{
  "arch": "convformer",
  "model": "image classifier",
  "dataset": "capsule endoscopy frames (Kvasir-Capsule)",
  "train_examples": 42238,
  "image_size": 64,
  "crop_scale_min": 1,
  "horizontal_flip": true,
  "cutout": 0.4,
  "targets": ["finding"],
  "num_classes": 11,
  "norm": "rmsnorm",
  "norm_position": "pre",
  "hidden_act": "gelu",
  "mlp_ratio": 2,
  "parallel_block": true,
  "inner_norm": false,
  "moe": "expert_choice",
  "num_experts": 8,
  "moe_every": 2,
  "expert_mlp_ratio": 0.5,
  "experts_per_token": 2,
  "shared_expert": false,
  "patch_size": [4, 4],
  "conv_stem": false,
  "depths": [2, 4, 2],
  "widths": [64, 128, 256],
  "kernel_size": 7,
  "loss": "cross_entropy",
  "residual_init": "scaled_by_depth",
  "optimizer": "adamw",
  "learning_rate": 0.00098,
  "beta1": 0.9,
  "beta2": 0.95,
  "eps": 1e-08,
  "gradient_centralization": true,
  "max_steps": 23500,
  "batch_size": 64,
  "epochs": 35.6,
  "lr_schedule": "wsd",
  "decay_fraction": 0.4,
  "final_lr_fraction": 0.1,
  "warmup_steps": 1170,
  "weight_decay": 0.08
}
Rows from block 3 of a small image classifier, named by matrix and row number. Rows with one number within an expert belong to one neuron, the router's apart. Each number is 500 + 50 x the weight over its row's rms, rounded and kept within 0 to 999. All counts start at 0. Numbers have three digits each.
Before each expert's rows are labels from the 100 images, of 14976, where the router gives the expert most weight on average: "top examples" is what is common among them. Only what is clearly more common there than usual is listed. The data: capsule endoscopy frames (Kvasir-Capsule).
# router: router (model.blocks.3.mlp.router.weight, 8x128), inputs 0-127
# up: expert up (model.blocks.3.mlp.up, 8x64x128), inputs 0-127
# down: expert down (model.blocks.3.mlp.down, 8x128x64, transposed), outputs 0-127

# expert 2
top examples: finding: ileocecal valve
router.2:435560451526493473573488515441519603459520486508473564511491518458510549575408552552499492437484493458565518471540458530525567548524470433607488448411509504538519481526466505505550552490392524457674555528466421503541453508495465456571562480507445489543527592534467547527501511486470479420436557589541531533473572430561454463589526452463611488503422502544555477572475548524571492575441
up.12:506332483488392545537444494478511512494567476513514420485451500466517390483481435449645399511535499452534384533526531366466461512512575565505530448512438509478448487484511471544582427514587553521559424512397562520555567435520492507512508474521497504509514517486502428472496498506445548532419443516561498575516532443477494537468553492500450623530489487548481489455563577526519539512510
down.12:579484541458449573497522495536428458438484483435498444532450478477584427572508543413551478449510509488509445576566594520514520481488509523428524507426593440443528523415524580504426458493470412513668567527442441538480506425476562472483470565509503479653494511548437435503522463511570508469492451575518462521520482428474417520510503551477525557501538474441427536486542516521461577424536
up.13:519482547486482465502465403569454518500479518417497460561537430488507523531512523478480579542491557461532534600446520550488433491558503472488492500536586475534511563470502431588514555489426576489499541487446461546420436614471511550591440517458501388446478570468463599426495517412538496496473595536421449437469431473477468518576397469536537490480449429453534505620521481553473508409434
down.13:423428490534463480576433497458534589521455572549459414534491553572411545505483404543510485415512500429494479480397464547425459588531502372539533460522419487543454597567490511457496454555481483482411448442517557438558514498493508503451423527512512517537461473423586550504531538597402487500478444489482505485463593468631533455564469474457501536501519498534552516520482529544539418473525
up.14:576541553519490414449524561485545481411501463452461520475483531530575425517535449453424486487516529441477519491534497559433490566498496479481508518540616459504572611572486439436386545494503475554505546461390421584419429557453441465451403465553532470497546436574543490401538463555484435409499547514469545471491552527518440529521486491500557553498503534442533531541494486575574548472394
down.14:444438482463415479558589473489578471418529519565413437418546488538431575531446520508507493495542456504451565511435450551417461478581440464432535486573483497555389507456615476574549499463453499525535532563528505512574486497476479393433488506526441486493493526376530579576442488499504588585435502534504447476430512430588511476556499429462412510499501570486513489495475553526492513534560
up.15:460542435486568480541408519503513483432594531656480534507584469542486485371587485538427541474464501493445570438572445471492499477484526498536518494520427441455474462483448550505457481467578399484489531516516595505537612513547535465518574478390442511521540447526477582488495470522499482503456522406521471498522506601534406499487515534460445535453582485455550534480465503385529463523596
down.15:583585559466513459421501551554507553516422567377502438480441538503445588563468487533371511506502518544575489523447573604613432536534457530539440495555556463513478529523471508515484454488434548534501543487506424521579445520384511469539462483539495499499503427543458483526447541437521499531516575508451413475506463420422566520537474496535468380514435592517529469447509477503484585497444
up.16:515523548490530448457484576481558499358527451475466551466521538541562490543517471462453515499482527446474573459541495558439552554452443465494540516487565458539544560533483485386397526482521378563460540459523486472495473515471416366442405494555538495554550410598608506450517464560495444387547486496517568472526607519518477512510504521469515509493559499415520507534493510549631503523481
down.16:464432434501483532509587402477556479465538510566459483396515503485518560560475566522513549555545498492432529581474419506532483456508512502411517466570541566562395392419583448545597490433507490515541529518537478531557499401469437413495497524564395496441475518408458529521373532488572568558448506563520462443510435471472532529496514439547425494505452601492488494488469518520496542546509
up.17:528457519498490588520384475637570472585544548481519499509469583509504547503568500521530397518473479437518516521545532519594408496414494488436476516498449498458538487482459442549513524415502564489414501468440564516540513518524539570570554532447454465444446473549422461522481523459551525593466659431512438486492383478510506549544437525495511498546478482514515481466488364465544457522425
down.17:517572522427458452469547478439444520431441446470502512473412512463462585555484605464436584457462480539475522472415420526542435553538460549494446504551558441614473526483520380471488544474395474564489528484603392446497484505491454490461482515528505501478457496453475549551502490450575532445469446552437472509519543493603512461536603535521484422432486487484499509580546454552522487399600
up.18:503519553462495519532487546457517473517421403485559605550377566460565528425417598439510517462475447539497493550560470431618453468508525476520457498452515428506497429494485466522589560511436560501555573429479501518387550468534481488477597532465455506508465462488429487545490553474579506538485516578528449596424491581491510451518612483457539532504482533540446517536582397542445506462502
down.18:512502533507544522442510577412470449520461487484513566423439507536532507456451502418541489484458514548461464418499484464501444495435495493506613588491491480459522524489466402493488598518454546523504470505495427457351465512514488560412461577435542430557567500587490470600583529501476506468566477510462476458487475621551444397493546500522526465375506494564486508608520559504455500434417
up.19:584544540466483514433537601471560453432408526528439453441427557472470540504496485526445515482516479545409486437481555522444547532552425484457552508451461466455535509578594537470435454544477376595527551467548459512534486483491502426414473585505503544552539387515630487494534446574437491453489461529457522535494637539537422491518531515471490469512545535485527514486497588547537448428559
down.19:498478481502500573500523404547518490430526440539465524480508467479533541541487560494532538527554415521498482583555485452540599423537503597438474477464491519527417366435597519579618487420478410505526543537572500552496504409550449471545566424478433459472474559433491506525370482476569572546496542572509459533590436480430518574503506526563421478504477484491419508459484487463478502533502
up.20:472560433450422507542580490419425569510565434516437486544468500465489536567465548479528466455470432503573464517504408507473522574494545478534562452456460564567432497528485471508505472494537539451536428556593456467602526417508520476532477449543550592546463524403486500516506506503462480407438391543582506641520568365502543498500595541524504483496478483564465509479527482540601471520518
down.20:463449423517481503454495476496401447533580563420438495592587420477514413518553520540606494492511535511586527519584526428451549460478561594534559521457533517417493465498505567490522465542503559557496569558415517456447523591516509531552495539472541497528504551529500490474529455439493430473470429475609526576536428602464461501443504521511570618544528472446514494522468513490416592527572

# expert 7
top examples: finding: reduced mucosal view
router.7:462479485586412425449497413567473480486474526422444469612549459423507530545432445453509503526456583434461471645459493502418451476605610493430484471481473438483502432542475501491466505539474503492498490493521509523440416586422432535531460529495487410446460544466484517460525526478510460478427452514470508416436528441422435464592426482486581486537435497496583568521490484526524513426536
up.12:509543554452617469539425552477460568435559484532510487452518526524482518405601491414448471424414496471526493313490519522492454550459463446512480511438479536556524575513437554425429532520538519386504446561507455500539561495531535516448484491526579589499559424549499547486522487537444476470610528418475485527549483574573479440535569529450501544468538566504517472503548571481568479500468
down.12:506430439521452564497553408477462472499588460452423523557536424423520488582453489521560586523502505504486534632530442455537457414557570558449513489544546500554446491424537425569599519383417516557527549486454507486495488554495442516545477481429477449452419604407451505509451490417549515498376470612521535535503480466468517529485463460538461527491453496529506533484453469550462545482494
up.13:428363424495418542521477355485449532517553545474461571547503453461567543558460509478588496523477512493546527564558469508536473451469538561480541494437468549512378403432518461579586497500493584474576484591557455472495515517489528508504500439512478459503410601492433447518435567420500539568441503525569446534506439427495498478524533512502513500491444433563485553602468480488517505574474
down.13:456494477549527458556606458455527544528488421533527525456457509417459471476473479444578501437393563413487457454498486474441427569552570524460473516499465569541446454518495513439467490512522407499489422537477537505481487472507423536446491573594500632399517491426487513403487510559504536575601474456452466525566499538539523455470509512511481538435471533587411465451455627448549451509435
up.14:516488477520502566522409513523604410525508548570446548446506563506512556460627486484591407460515497475360525488537417508474493458420454416400468532451402524346547498542563500471470545515516501596452516485498542507556518505553542520469527567454449482507502450532533491572498405551509514479481532441507533426511537503521388476533463513450509463565488397482523449460515506473562472538548
down.14:517507454544419514506518405475512439462537477460432491517520403497538526520461593510510544523528492472526545631534458482544505424552489594470444534514546459509443455399564505537545538368438526574556540573504527513506517565463465502549528476418533451448447600453494548582423444402601558492429511594495452464474472457448453503506439512561527451534460457510474550552438451485496574496568
up.15:423408398498421502587511417527414487512636532522498495595548402498588453451492457438563498488460496528504552553534425465493495498511563578537512519456447563550413496441459483499540467491557553444492480557543558482493542528532459542559451487498521487543451581402458558442523475527444480480535454416554529509578485533509505517474495510446530508486507359556517561567417472445550423550529
down.15:548417468464575517468571501464489553562440478541481454450436569356507543528518496498521524459399482475487450470503566442501428573528577556493454551444469540488475428526498551449482457501433470560551495475467450557505485439463527524495512594531523652443511482425413488478513583511506574512538496497391518516468412560517519542431475516576496551432433529616436506510424532496538498516417
up.16:429429411524492547592521429546439465502584477514531542579540472516606441372566469445562491520453514530468517564559422442498465462514550563474509537461478494566419483502503482447498467493560491481468523561576571505482520508546458492522471466450550511567413506388494529478444464489509520504492470403504534543535464492394498489511462516465529604453492387542511573584410423438566487568547
down.16:551485523472605533445530531470549540569461482459497501413427544325432572510520480495466499464423490489510498454477533540538403577527501579447429553469502441459480460523505563532484500489477513571516498469446498566491474453429493519482484542494434609380526495459408519553472510553490543518483553508353490532476384512549481543538473517556470510511400545541498432517457571472504498596433
up.17:429461433544432449560492442493477508495552506466439457532577463445429515579366480604497536571531508464547451551476530578481504421518513495559504463413484516506478480458533507644569564502507540456569560585501418463542428541491442510552494559481442416430527595485514534524479483439445466508390498530444480560497497449545515465537468431513581446503430561498536544537478580533491538574519
down.17:487546465491574433484532534534534599487460517581518502536501584580488477434496477481458418483461471557470491355456531505481527561500523388576568461511423508476517543610449483378451446536554441484426512406466486498472494486545535532482468447586550567567487409505579501444517556584424472546548484414525475560525549535469521523484560508436422571516569511529500479494467504487555431468444
up.18:534407562491416607545467576516455444487475519506487569486397609480590456497527496476615474434527479533549482531596407444505489435467500540442554512384438515516566496425539460517606508538592541523463495476506534475482557454546444492436462476477560502525492510447460385526501460637449489473485458513490508593618516551535494485491531496442462476475485464579476531473521486557484494532506
down.18:512469481501480484521530449529461467517569491428403508461432469454529510464467547477485478461432627377504479533548509484506437535556523625432467542526567508516465485431463573536477507434531510538615454540472535486536585449369465516495568557457532527514544529491385483525525477493576511472562498499470506417521389455478483483449474582477553384494452554558453459556502480416570575524494
up.19:495381509517451652538530547561433456494536508520509556510442607489560547502582485501614455490508499525526465546530369456531476420453514503443537578404457539530513469470527405514527461515597503503430500493582560491493574442563515491520469477475560493557403466421410399572457504506579458528475448457497544506553474457438504476501500491451481484444488479536486523436480421519552485518574
down.19:508502531469478474518504462520527462497556495411434507464449472382517518416473507449486457476429610395565499509509527525522397506612527560449413506470509466510444475439470611542484522496542501528610505553464516497487541516385447482503506564451494570443535523479391529518504436518517495520516552426421461437542413491536447441539472546463529389527412551505524464567507526434563574575527
up.20:454462425586439495504431412560533490562445495479505467553552498459414535547429430549480532608542551448538420553587585533556457480538542530470540436469426438440439433562548554541562493481479521465546521551511487472551413549470476501566520583434457427453504521552504459504480490424454526527404505553464469520493550412478479446556429443532584463565442588561561528485497536542485558528481
down.20:495595545442559447477548554516556562442471457576541543495535582572506473497472542518432399475498383575489520346455502464476575516435473424564528488533471495528530561554457529405472519519579394508411501460502469534467460502553536472487480444575495527516491385542577547477478507553489491480577549430547430533543509529509535549502569550503388552561563508470445485502461485483530448490443

# expert 0
top examples: finding: ileocecal valve
router.0:516582489492579433457541555459447551513547432491540456588532536505509415458476486513410563538456518486510458430465556470484499592554549540608427483577620548578529598470423497482444463543557543478464467462502488570474501457471522579563398496564559539494544467471529588442553544487546464463588465485478500538511503574432617528417505521593526525457535552494517460552471494507489500464429
up.12:602523548554493532512487535498506480440443473503536499407410571583520504481549562457573407455549467488515451462483477542477461478426417451485518517397545487472612536571508398479508600500454533483499513415403410594452471532607449473470469534496476522472515457481413538504511447519613507431482562488439505542445532562597455488568485476506590546427450503482506455482507466571522501492475
down.12:509455554389524500464441460405485480463417529569462476486462491560494495460543574428491453451493404554556550462474501468532507552512441579526575517567481499463486544564519549480541458461396523518462426408481513482413523470549503551436479482516510583575441538469482544481490517522498585479620507525504484607420504486471527536488556632573414515523583437570430483577459496481474457538434
up.13:496492600527492488527465512481475525474516486447559577417427525499558452539501512469586435411478544466582522524523464530505465495381525465499456535441537489539620524461480469445503617542436592455483462447402505456431481556532428500533465459506534528473510544491400515479545537570525466451531520490535524513401504494582501582488503502374579541529467505526560471483463425566428577628518
down.13:505453418434481540522516428350493493439519478581509494531567363494470447442485527414520500493512446479618550473505501521440564514525483593530515531522543525533454558488556505512572503460357502509485489503483517509447522578568515500448455495494581534556515587452504563543486472434495539455405466534538515573469563446501562511496502534498428512472668482547467538519401526529498555492552
up.14:375475573512508476491514497545384562506551520541460561515505495496522436586506488519486511384501540477627507482463440534447451473372500466532515482518518538537553516437473460475493580494481575432471470494399461406465453567521481497558460405477558568463546554534393523477513587570519435487548535460483528510492390515526516498524520490445574529462454541538528488478444388549432574551523
down.14:483457454518513544536512436449517511478497483612594498531543332453467500490474505437508460483462379522515547461501590549478531485555460516429573544451534547501430496459529526571511490487440482452486518470563523502503507537609526473439485526485549442463537530452516531527433476403432575504423504457523475520513522476534582500520513512512417503418649465544447526594370569478524500414458
up.15:513530508441526461530559540478506551419538457488368519493514504577565457476541559502428447475494427540526516399500491508452543492474405508513470545582550553516557582454477476487461548485545509539493487469458411557549525496469453537442434488590450534444562480510544561515506341510470483407559556460498520528683473534590493536474525548599465431442535488469487453541515522489540446482456
down.15:462521495490553436572448511484479549437489387503606601471405472621478483413441524397463421536454459471554533443522633534439505533521478477523508474446558542483450480478488452538504632482539469434474526532543503444403510491550511475463544464553482450521566493585653506551506528533491544509513517458486410533517499447538534443544559548446464492513495506531420572554504473486517496447520
up.16:590509614485518497492505530457527481519455497431563576346356554533499477466509517496571390424522506450549473464452535549534503519442353458512475522450591461498609521547505443454489615516488511451482508509470406544439478471557446528398464529553476552481519470501486491514542464571565475447497557491432527526512506544596501424532553469447554508506467538439483451498534519565522498495498
down.16:521474516391476570474466443393502400517481534586439480463464518553484508505558560451482465461486398550549545460467527509518526452506380500501527546455511497468599534521580522499568504524394565540492482431440570521435501498568495535446453502426479607568445529477395588510454460523537573421577532517469494552428501552474462552543546563517504510547562483511462410578483490544504526593484
up.17:504469434552517478499538470641476498493490506511502500517579523547507483476488443528457482615517550419482457460508579505497438496586510539530556455534524485501504510435500509571478447507548509452523523583441455598527374536433489625569485477491462441466536484601530517466471507446447549506502607497417415439532484470442521458601413486524536518526439479449539574607479573444435446439466
down.17:506493450546594494512502458414507445564452502513557535445586433493474477536480429519594619542580466519433471567442552530491604521403535473584500470516570544565502467510497514460484474498476505467520531563495424578521414512520471530464445555506467420493563537563537550408494454500488491481459425541469519443509537563526479458417484402509570501350541480403473486540486595497485523452443
up.18:486470616436534459473508480503499489487502445425581464539490473425486497540369450475439590603508556537564534502478552613506552489488454412522503434472619427540461473491513560548504548508508482427500483557515427415459414533457481470493464473542528451492515550582606445481554556553408464527490485496486518599441504479509547438523562494474525578483471514518449488574603556560459546463466
down.18:506437516478471560468539378542550416576559518544437503476551462472439546503534571529463551469498487506462518501456559488454537361495448524453498501498494474484482441428562494618566490501528571505625521537464504564512569476518569464531530513482435552536509532499473570457422490439595581552479517568545445354408468523436464487473504520493402484510542554477492574498487528452565600491528
up.19:460472534521530459461564513554509542504509449459447526494483532488450458617412469502466488484529489449630439433489504577465482463399422500543557442532599572505505503478461440517522593461556535479464441588486396494459412488505474507512467440554487496456601509532594493535520520481493463495515535499461500577628430450444566470548542500685539476472444521513460503504543525533499510429462
down.19:446512470494509486506450459472461450524566462547545590454505485546453537461486577452522552472426404506395560408432618558493519402501448375498496475456546536520512475532502464546484608555536515419493500465454461492431453479611553510479432555499509495532540416506517645448475512514477526540529541492462449409460449579495493493514565504467388526464599529483451586502456507489479512488534
up.20:478493540473506516476415519550523452533507647452520496529549469481506602497542510511468438535514517643469603514468474612620531475437369490478461654490522486468569508446505557482488501518511537503462488450536497458602544513524561530510499527449446488496455536558375453538503480523508485481507530442442524435533447516528476499450505566503484438387527521460540405491530432425507530554531
down.20:417537494525532510474598605475551536465579510562449434514516517522381484501461506531432516498453532511530494480525456450417521478477480498475525448444415564450489479454433539498524520495519461513578476534556538460582586514525472411457579489446536548467542529499547506608614405543467457490423436405582584505469569540579569486453499469416515484588522534548604483450444520491480537537522

# expert 6
top examples: finding: reduced mucosal view
router.6:577543572517450555471523531493456522539460524500593492418431583477495498437534495500524464455587462481609421456496563535564436486483459518518500396408424457496586507496486528499587447533478528510474571536535481542535450530527577504503491483458468491499502380559410440467455524515466470532481484492407477612502499492545538522577526410437427514514471576548556492379559510591519554589499
up.6:480503479412507440514421443480472535578561478502470462497471432508471498393466585520502429466501473534502525463496588459525489494611513485467452536481544513527491601424534518580435486489506516443533624617558488468409532464553492559466544537438511625510506465444533598451501438496543452581585503435515421558497423491487538489437520455487478486493568595533491467494526606452515559453558
down.6:554570436492469557474482506479539491489490505561438516412476446558514435525576561548540416467534525464433583439483535472522501425538514447434527491484491444493542480572526435538425498493448485577529519427412537573534453563492446444433464399427443506519488443445491570474502450538518543496434555509451563498470534419421492522578412431486486548604568429409540512440455525530423435474582
up.7:500449404519410553506533440527513523545560451488470492535448492539488456510506523495519453527505510429532476475546504407439483543586580610441574464549495493487390425457506445531583444446550509599471516511550576434478575477432544446495537474476506478494577485487542443599406548420517564577470471534568436457578501501439544538465449546570442401518489508588421569501522484460541527470524
down.7:462503472517546485628553511516473547384597417596410551446585499504641476499518555546507517399524507491481556491473439541458509483448509398527501556572474574615437493462516511447446526479545493497568514586467577462519493459532572421469470458480522488541539435476525505474456539496563484495580506483475534567526404394492545562499455490509536520535502504402437507487487490492482440577544
up.8:455526541446595515527434524503489499540513456458532664456501511501609496496418584531517496495491487500529556461444456500614506469354497536588499473526506434505514428556401487509543614520508516480459505533417441462475482494503543543432507419485465475530554468599459476544504554514504435524528540486511527541464402571549532434462569493488437555504476490476395489516601424510438521573510
down.8:449503468489532502465359425441500473604533384528562603580501466530526390448487468431636476473516456456514487534494515466469534545446588443555504430543494461487454473602408459550520531513517510514447398425461492502419527523546595498470541449503379544439529541567553502516472559493484495487451435453582502555499561461466527509451552498471495489428534441515460524491499555481469483521527
up.9:467504521535459529517496529521463488539505508506438474615685541450501499481538413537520501614565547493463470585482492556420457421535539548486576463505437512499530477472552499576487460529554471543469467493506499582586468560398496584534435518433451429475527500541480563412508441483457448487366482471467497464511511482472381488534392459515499528419497457448584520475454539529501458467532
down.9:546454578475399565471505498477460459494476486489461477529491594479484514472536539502514547477505465558622374509503374495547449536504507509542404547440501444517515562421494534490634481490494545498446500483574551508473599487563548582547497622510491567475460528458453555546520484462544411544484445529527509603449490519526529520472600519537539420495489445530526406501590415512497495466581
up.10:446490489532436532537461522521476488462546525512474490550661495481504440513542438510528531543554561501505478600518478583374495391507510529465572483487495553498553495412567484602530510522512485520494466490502457515556485555495451481565431554417457424462514527494448628463509432504495426440393465478477542472536511440502437553553392475494516484417481457403604533497432534519403492460528
down.10:544485604491436565477496500479457516504423526433456462535503589462458545522487528522550536494503454578611421522497386551545464533490472552573436537471516476521549579432477562471619489500449540502404518513553540444530503492491513611531509557557562558487418533465472493568556493455519418570473483519517494588486439494493570489488600485536488411543460461530556429498586420578445546502570
up.11:490501555523443501491503539499463503570505489384524510604608540418524470505520438510571508615532515482462453619471524536473458431517547563499541464506496475547578415487550480560546468585567501541445469522541455558565414564410509613485423500480447443411478493530506468438484480492435438505379434497439523538560530463534467470501471449520440512426403465489532501514540568544508434456480
down.11:534428526499400576490516492492452425520498481515478487513507620489457548415506564488478568501473435563588353497507447433535474531477519549551424493509471464447512529470516545482622455530518578449527506520549503499456545462541543572505558610529464583431495544584480526490476462452600492550472446536539473516462496585546454525418591574553547407480426494542538461536577446541508504448523
up.12:575434558608575510530505484561484477464507502507555491459446499581504403511439536503532393444541575450491452473447502423466486511472536544440550566451505476449544481529500430470531555472482508496469521408401561522381504497587359455500487571518542597481560512436452501469514498496583518460538560533466530496406502535497527509471446464516536627419500553514471550491500456548530543495617
down.12:414439460505511449521431507473511525585563481598502575410517450487486445505406473527549545496506443376505514491408512519443512426477553508578524467531481576559500505486463434596497564544545504570459515596489429495446493495501540520452490567497488470444595562532590513493516554463461497524487460496492506419471496552476481516455481479458391476363500439467468609493430622471460455549525
up.13:521424452541479545542490510497459526518604512592476441554609498507449356444580459493566476513545538438533448484517538452340461404532549569466540478466443574522535492437534479546513434502569493574489416531506579508555549536558490491534449510425464499452546548478499584437519395478478469522443434434487533478578495478483472578497432505518443510496555448477580555467471530482468492509560
down.13:483436510496475486518491505480483447471462545546437462467509619432473497512475511526457545561545444537538408528532396522570489583513528493513445592561502548522464603408515560500607508443489462476468567510482526477516463506495528597545504608554540443501480525393511500561500464437533469547468478521516533557534423500504536656417468511511557399503492453536518419531446399549422500433455
up.14:447526533461542385531461505448469523553589557533526475455482457535554472418452548499486448437461452510508533454503572475517515485477447475504447527502527532453501568461435601539389496546513564391571570618510402506485507483556517501424516533433458613485561461486475571419510464534508472512547521389478474580535461582564550466429538504470489555463498603485507448504573589504534573511511
down.14:509558483540474479455469476491505486530465469510560551465470464603526418498454548543553376560531528490428567459445565435578474439565538479458564461545513442475538449565465410548444481541451535555441478404395455572471444556514439483471501457484404480418508473492416558442513469515436480507463536515443500480480608489470488489558384398481454537565517434448538533465479540535405459462480

# expert 1
top examples: finding: pylorus
router.1:456475513443505552483518513469553448565539494597517513467567480545398539484502550493540496485505408539494554427493459511453610450447421513505551510461475549477503494499518476427624565537555481486491466511504543418570558466656558524470532530525496523500512601520520499551511437532527500568527445488559551487528472569580499548392574534503427469502622463520389496443488523436457424474592
up.6:485519435476458445523630399450520563559457486435551451563471453416508512486360517506517471526486468493518519512494556491487533492636514570518434424482500492517412478539550510574567470523378560573536541513468458507494459556499511523514571505527442537443434526398553463515437477403478495533375456563523502614526511503512543475493516458536471460548455475609448448511526551556490534513506
down.6:451508445504570501558477498472500402527559511497502503513447507540475542455525402495509466480435483564522521531439551512489514551474543499575481536459486556465464567466440508520522466547508556530378545471561568415507592467575553623456493568357473368586499466496543517533477446523490476465531424444494496576537511540579533565514572515435509417506597505541500363457451519475457518471476
up.7:478475487681481578515470516458488575514502503546517472511520551470478468533537483556586511494523484448594411532489372452511456443489550400475428504418443556538516544500480472462545514491525556490491481440486545532474486497535412428525520520553431466378472545437474510539506460454505457508474516519493539476453519544507471556502373380511604485493441556563577463461484471616567457531461
down.7:541430448436548475464525450486469523543518432476539469501449472580497495495484508456471468468454510538540515472576602391464496457525531529482545501545562509374415429443526517494536460482433578476528460560495461482482572524474553503519532423394528546550445522509558508496484555480558603559506549563562467564495433559477560511451543572582450517554516539580420510515434499408364581429470
up.8:480437520503411468548442423494403594530533536499533467583510405474493475475380588462486505529442501514549489523482508495489519494560510583550409513498498484590470489373516556583590559495449606409552538486537476486434515566510510584538576562508432499395484578505419556431500469436465477550542499470543474497522432566542561481492511533534448444458485482559470544516587526450482466490508
down.8:468563490375478530459437491495495400503576510458456527515471484568484561470512520553491466499514452598584504519467467549532558518475444479521499538445518466516507552441456489497529522459543504482435565473580418403479577472499488557443489444378466420599437513571533494573507448556527485451539511468492426580596531554469445514533582569518490469469580566454487358461548448573530542551481
up.9:506421583473449516466535408506493483564529508503496474481411430447439453474552528448547499492464546484520432534504439396496496486544531544420465532496489487584499422372497486508534536445589511456476431483551566474413561478494447495530549557615428562435572568517450406529555519512523493574554465511529527410569427520466547518465537555500449417518513563559464616472564532459531535452528
down.9:544431464432487534447483363494417447556517531395494459650462454503483576518480490475506457541506418498561516477479578594533533480495446567514605461455563520537557532460477519469526474459430510503518559440507397547546511506513477578502387453511512507534462586473572479540457483492553564464478530534486396534577552443461530490565500538560530526477560526422492508570482494594545562444478
up.10:473452380463460512535579428473544479512497518497483525488403483540539533507461561478530455463471479477457589561548554398529533548556562582492534522519504465451409436529495517558474414460445551533554465553533543491454534439550524539531560484496523537585439503408462436495399573466552632501507473522553413535516466449439523516461543583524453451559497391535433584586478493444549530488531
down.10:472549502467481475568460505445440446535521556435470510539437500451444551452580445554552484405358536449442450443463523520412476570474540514516528476440473464479527526527444472454426411582489511567463497468537563493550634472443603563493403544483521468482488470482547485498522538608549464432514380508478496477512565438482462499527503528423581467559568487410554459505461546472499473449537
up.11:522457479582384564538413497520468529492504510516457487538477534463568495499562482492556452437470548391556396658579409473501366546483621476431530559482436513467538472515475500556496474500465587455527528453523516504460526515479528439551496535411517492484454485433391412478504570451491550522491530521491459478502539462490434514542427540490592544514429510506566565508589463521475467538513
down.11:455453464501447576545534488526551474512522422498550527521476495552496465561447541526614432564479469543488494525520536430486520467420582570441607516548516568450395424523593447477556462521535487536493542499503531455525518440549511500452545473476475433508398528470504485502387520414568535534444471622597461554504538438539488589392524485528459527545503451533402483456505514436429465432553
up.12:485544415436456521476496449497515444547543474487446482561494455425515543490427612592536428505613438542468553476473582452549539534585549513427450488477517526519479458517538473548538428549417492594485678560467502488438488486494499560478565420441438527521498480372499519451479458499515448544543474559511499602437560482506485553452498420460464480598526499537496465473427555515470524497496
down.12:492471483476527557523512490423480500528434512450447525465439554529421556481488454521585467444458514529477427494458535533436482587530501581520557543478531500497548522487520445509552430542416610592401493475587577432516518530519542562445472539475487423581468449466486498535413522503529506546534402560550486559485477390530535462525582439488429413540524550556470394486456553501405603472549
up.13:509531518533508479389516496522459481583493449466535451599522502447481537480536430528467551554577414575560409497500532523575484545568521465491481446584486544528434526466490462522563420491483523481453585498525438518450450548495578523569525448502543398417485504508558463512442560396514469572508481529457502522520475485436557585517437441521505451470534551511475537486373493574455475359386
down.13:455397485513519554504504488515535436567482436443616479451411477602426529497466440437548494543477477536544471486547544485449513449463497518396517472404495584450479477463550497462610523514501545486465450502531497392433555498576424523434577434426499508469455571578552429581551471444517534530500455544553548526465506483551584514457555488432489488468526524637437457447535467509516573485509
up.14:478495487522595353506419417512495585413558517538512526503471409603522410516466503442429516497461593436539579494550517468534515539501484537557465508581570468494502512484430566454428556374492506464515492478425438492428511538480426590600465445538436510516567536540493572439523480501482480406535550421510512497555417530519535465495526573543552536545507435469475534558491483443495516504484
down.14:502519528501489559458443466527457527580374483526529474441479483561455541505505511497368522509585430555557423508538516481598566459453433482534474448455480481406511492586462550481588499499515470392568453472566461522498504431591520456506543460473515544436421561606497456494503508490485559492530567544473459494485580550476432452472464556482563482377516579503488518469569423528603468561482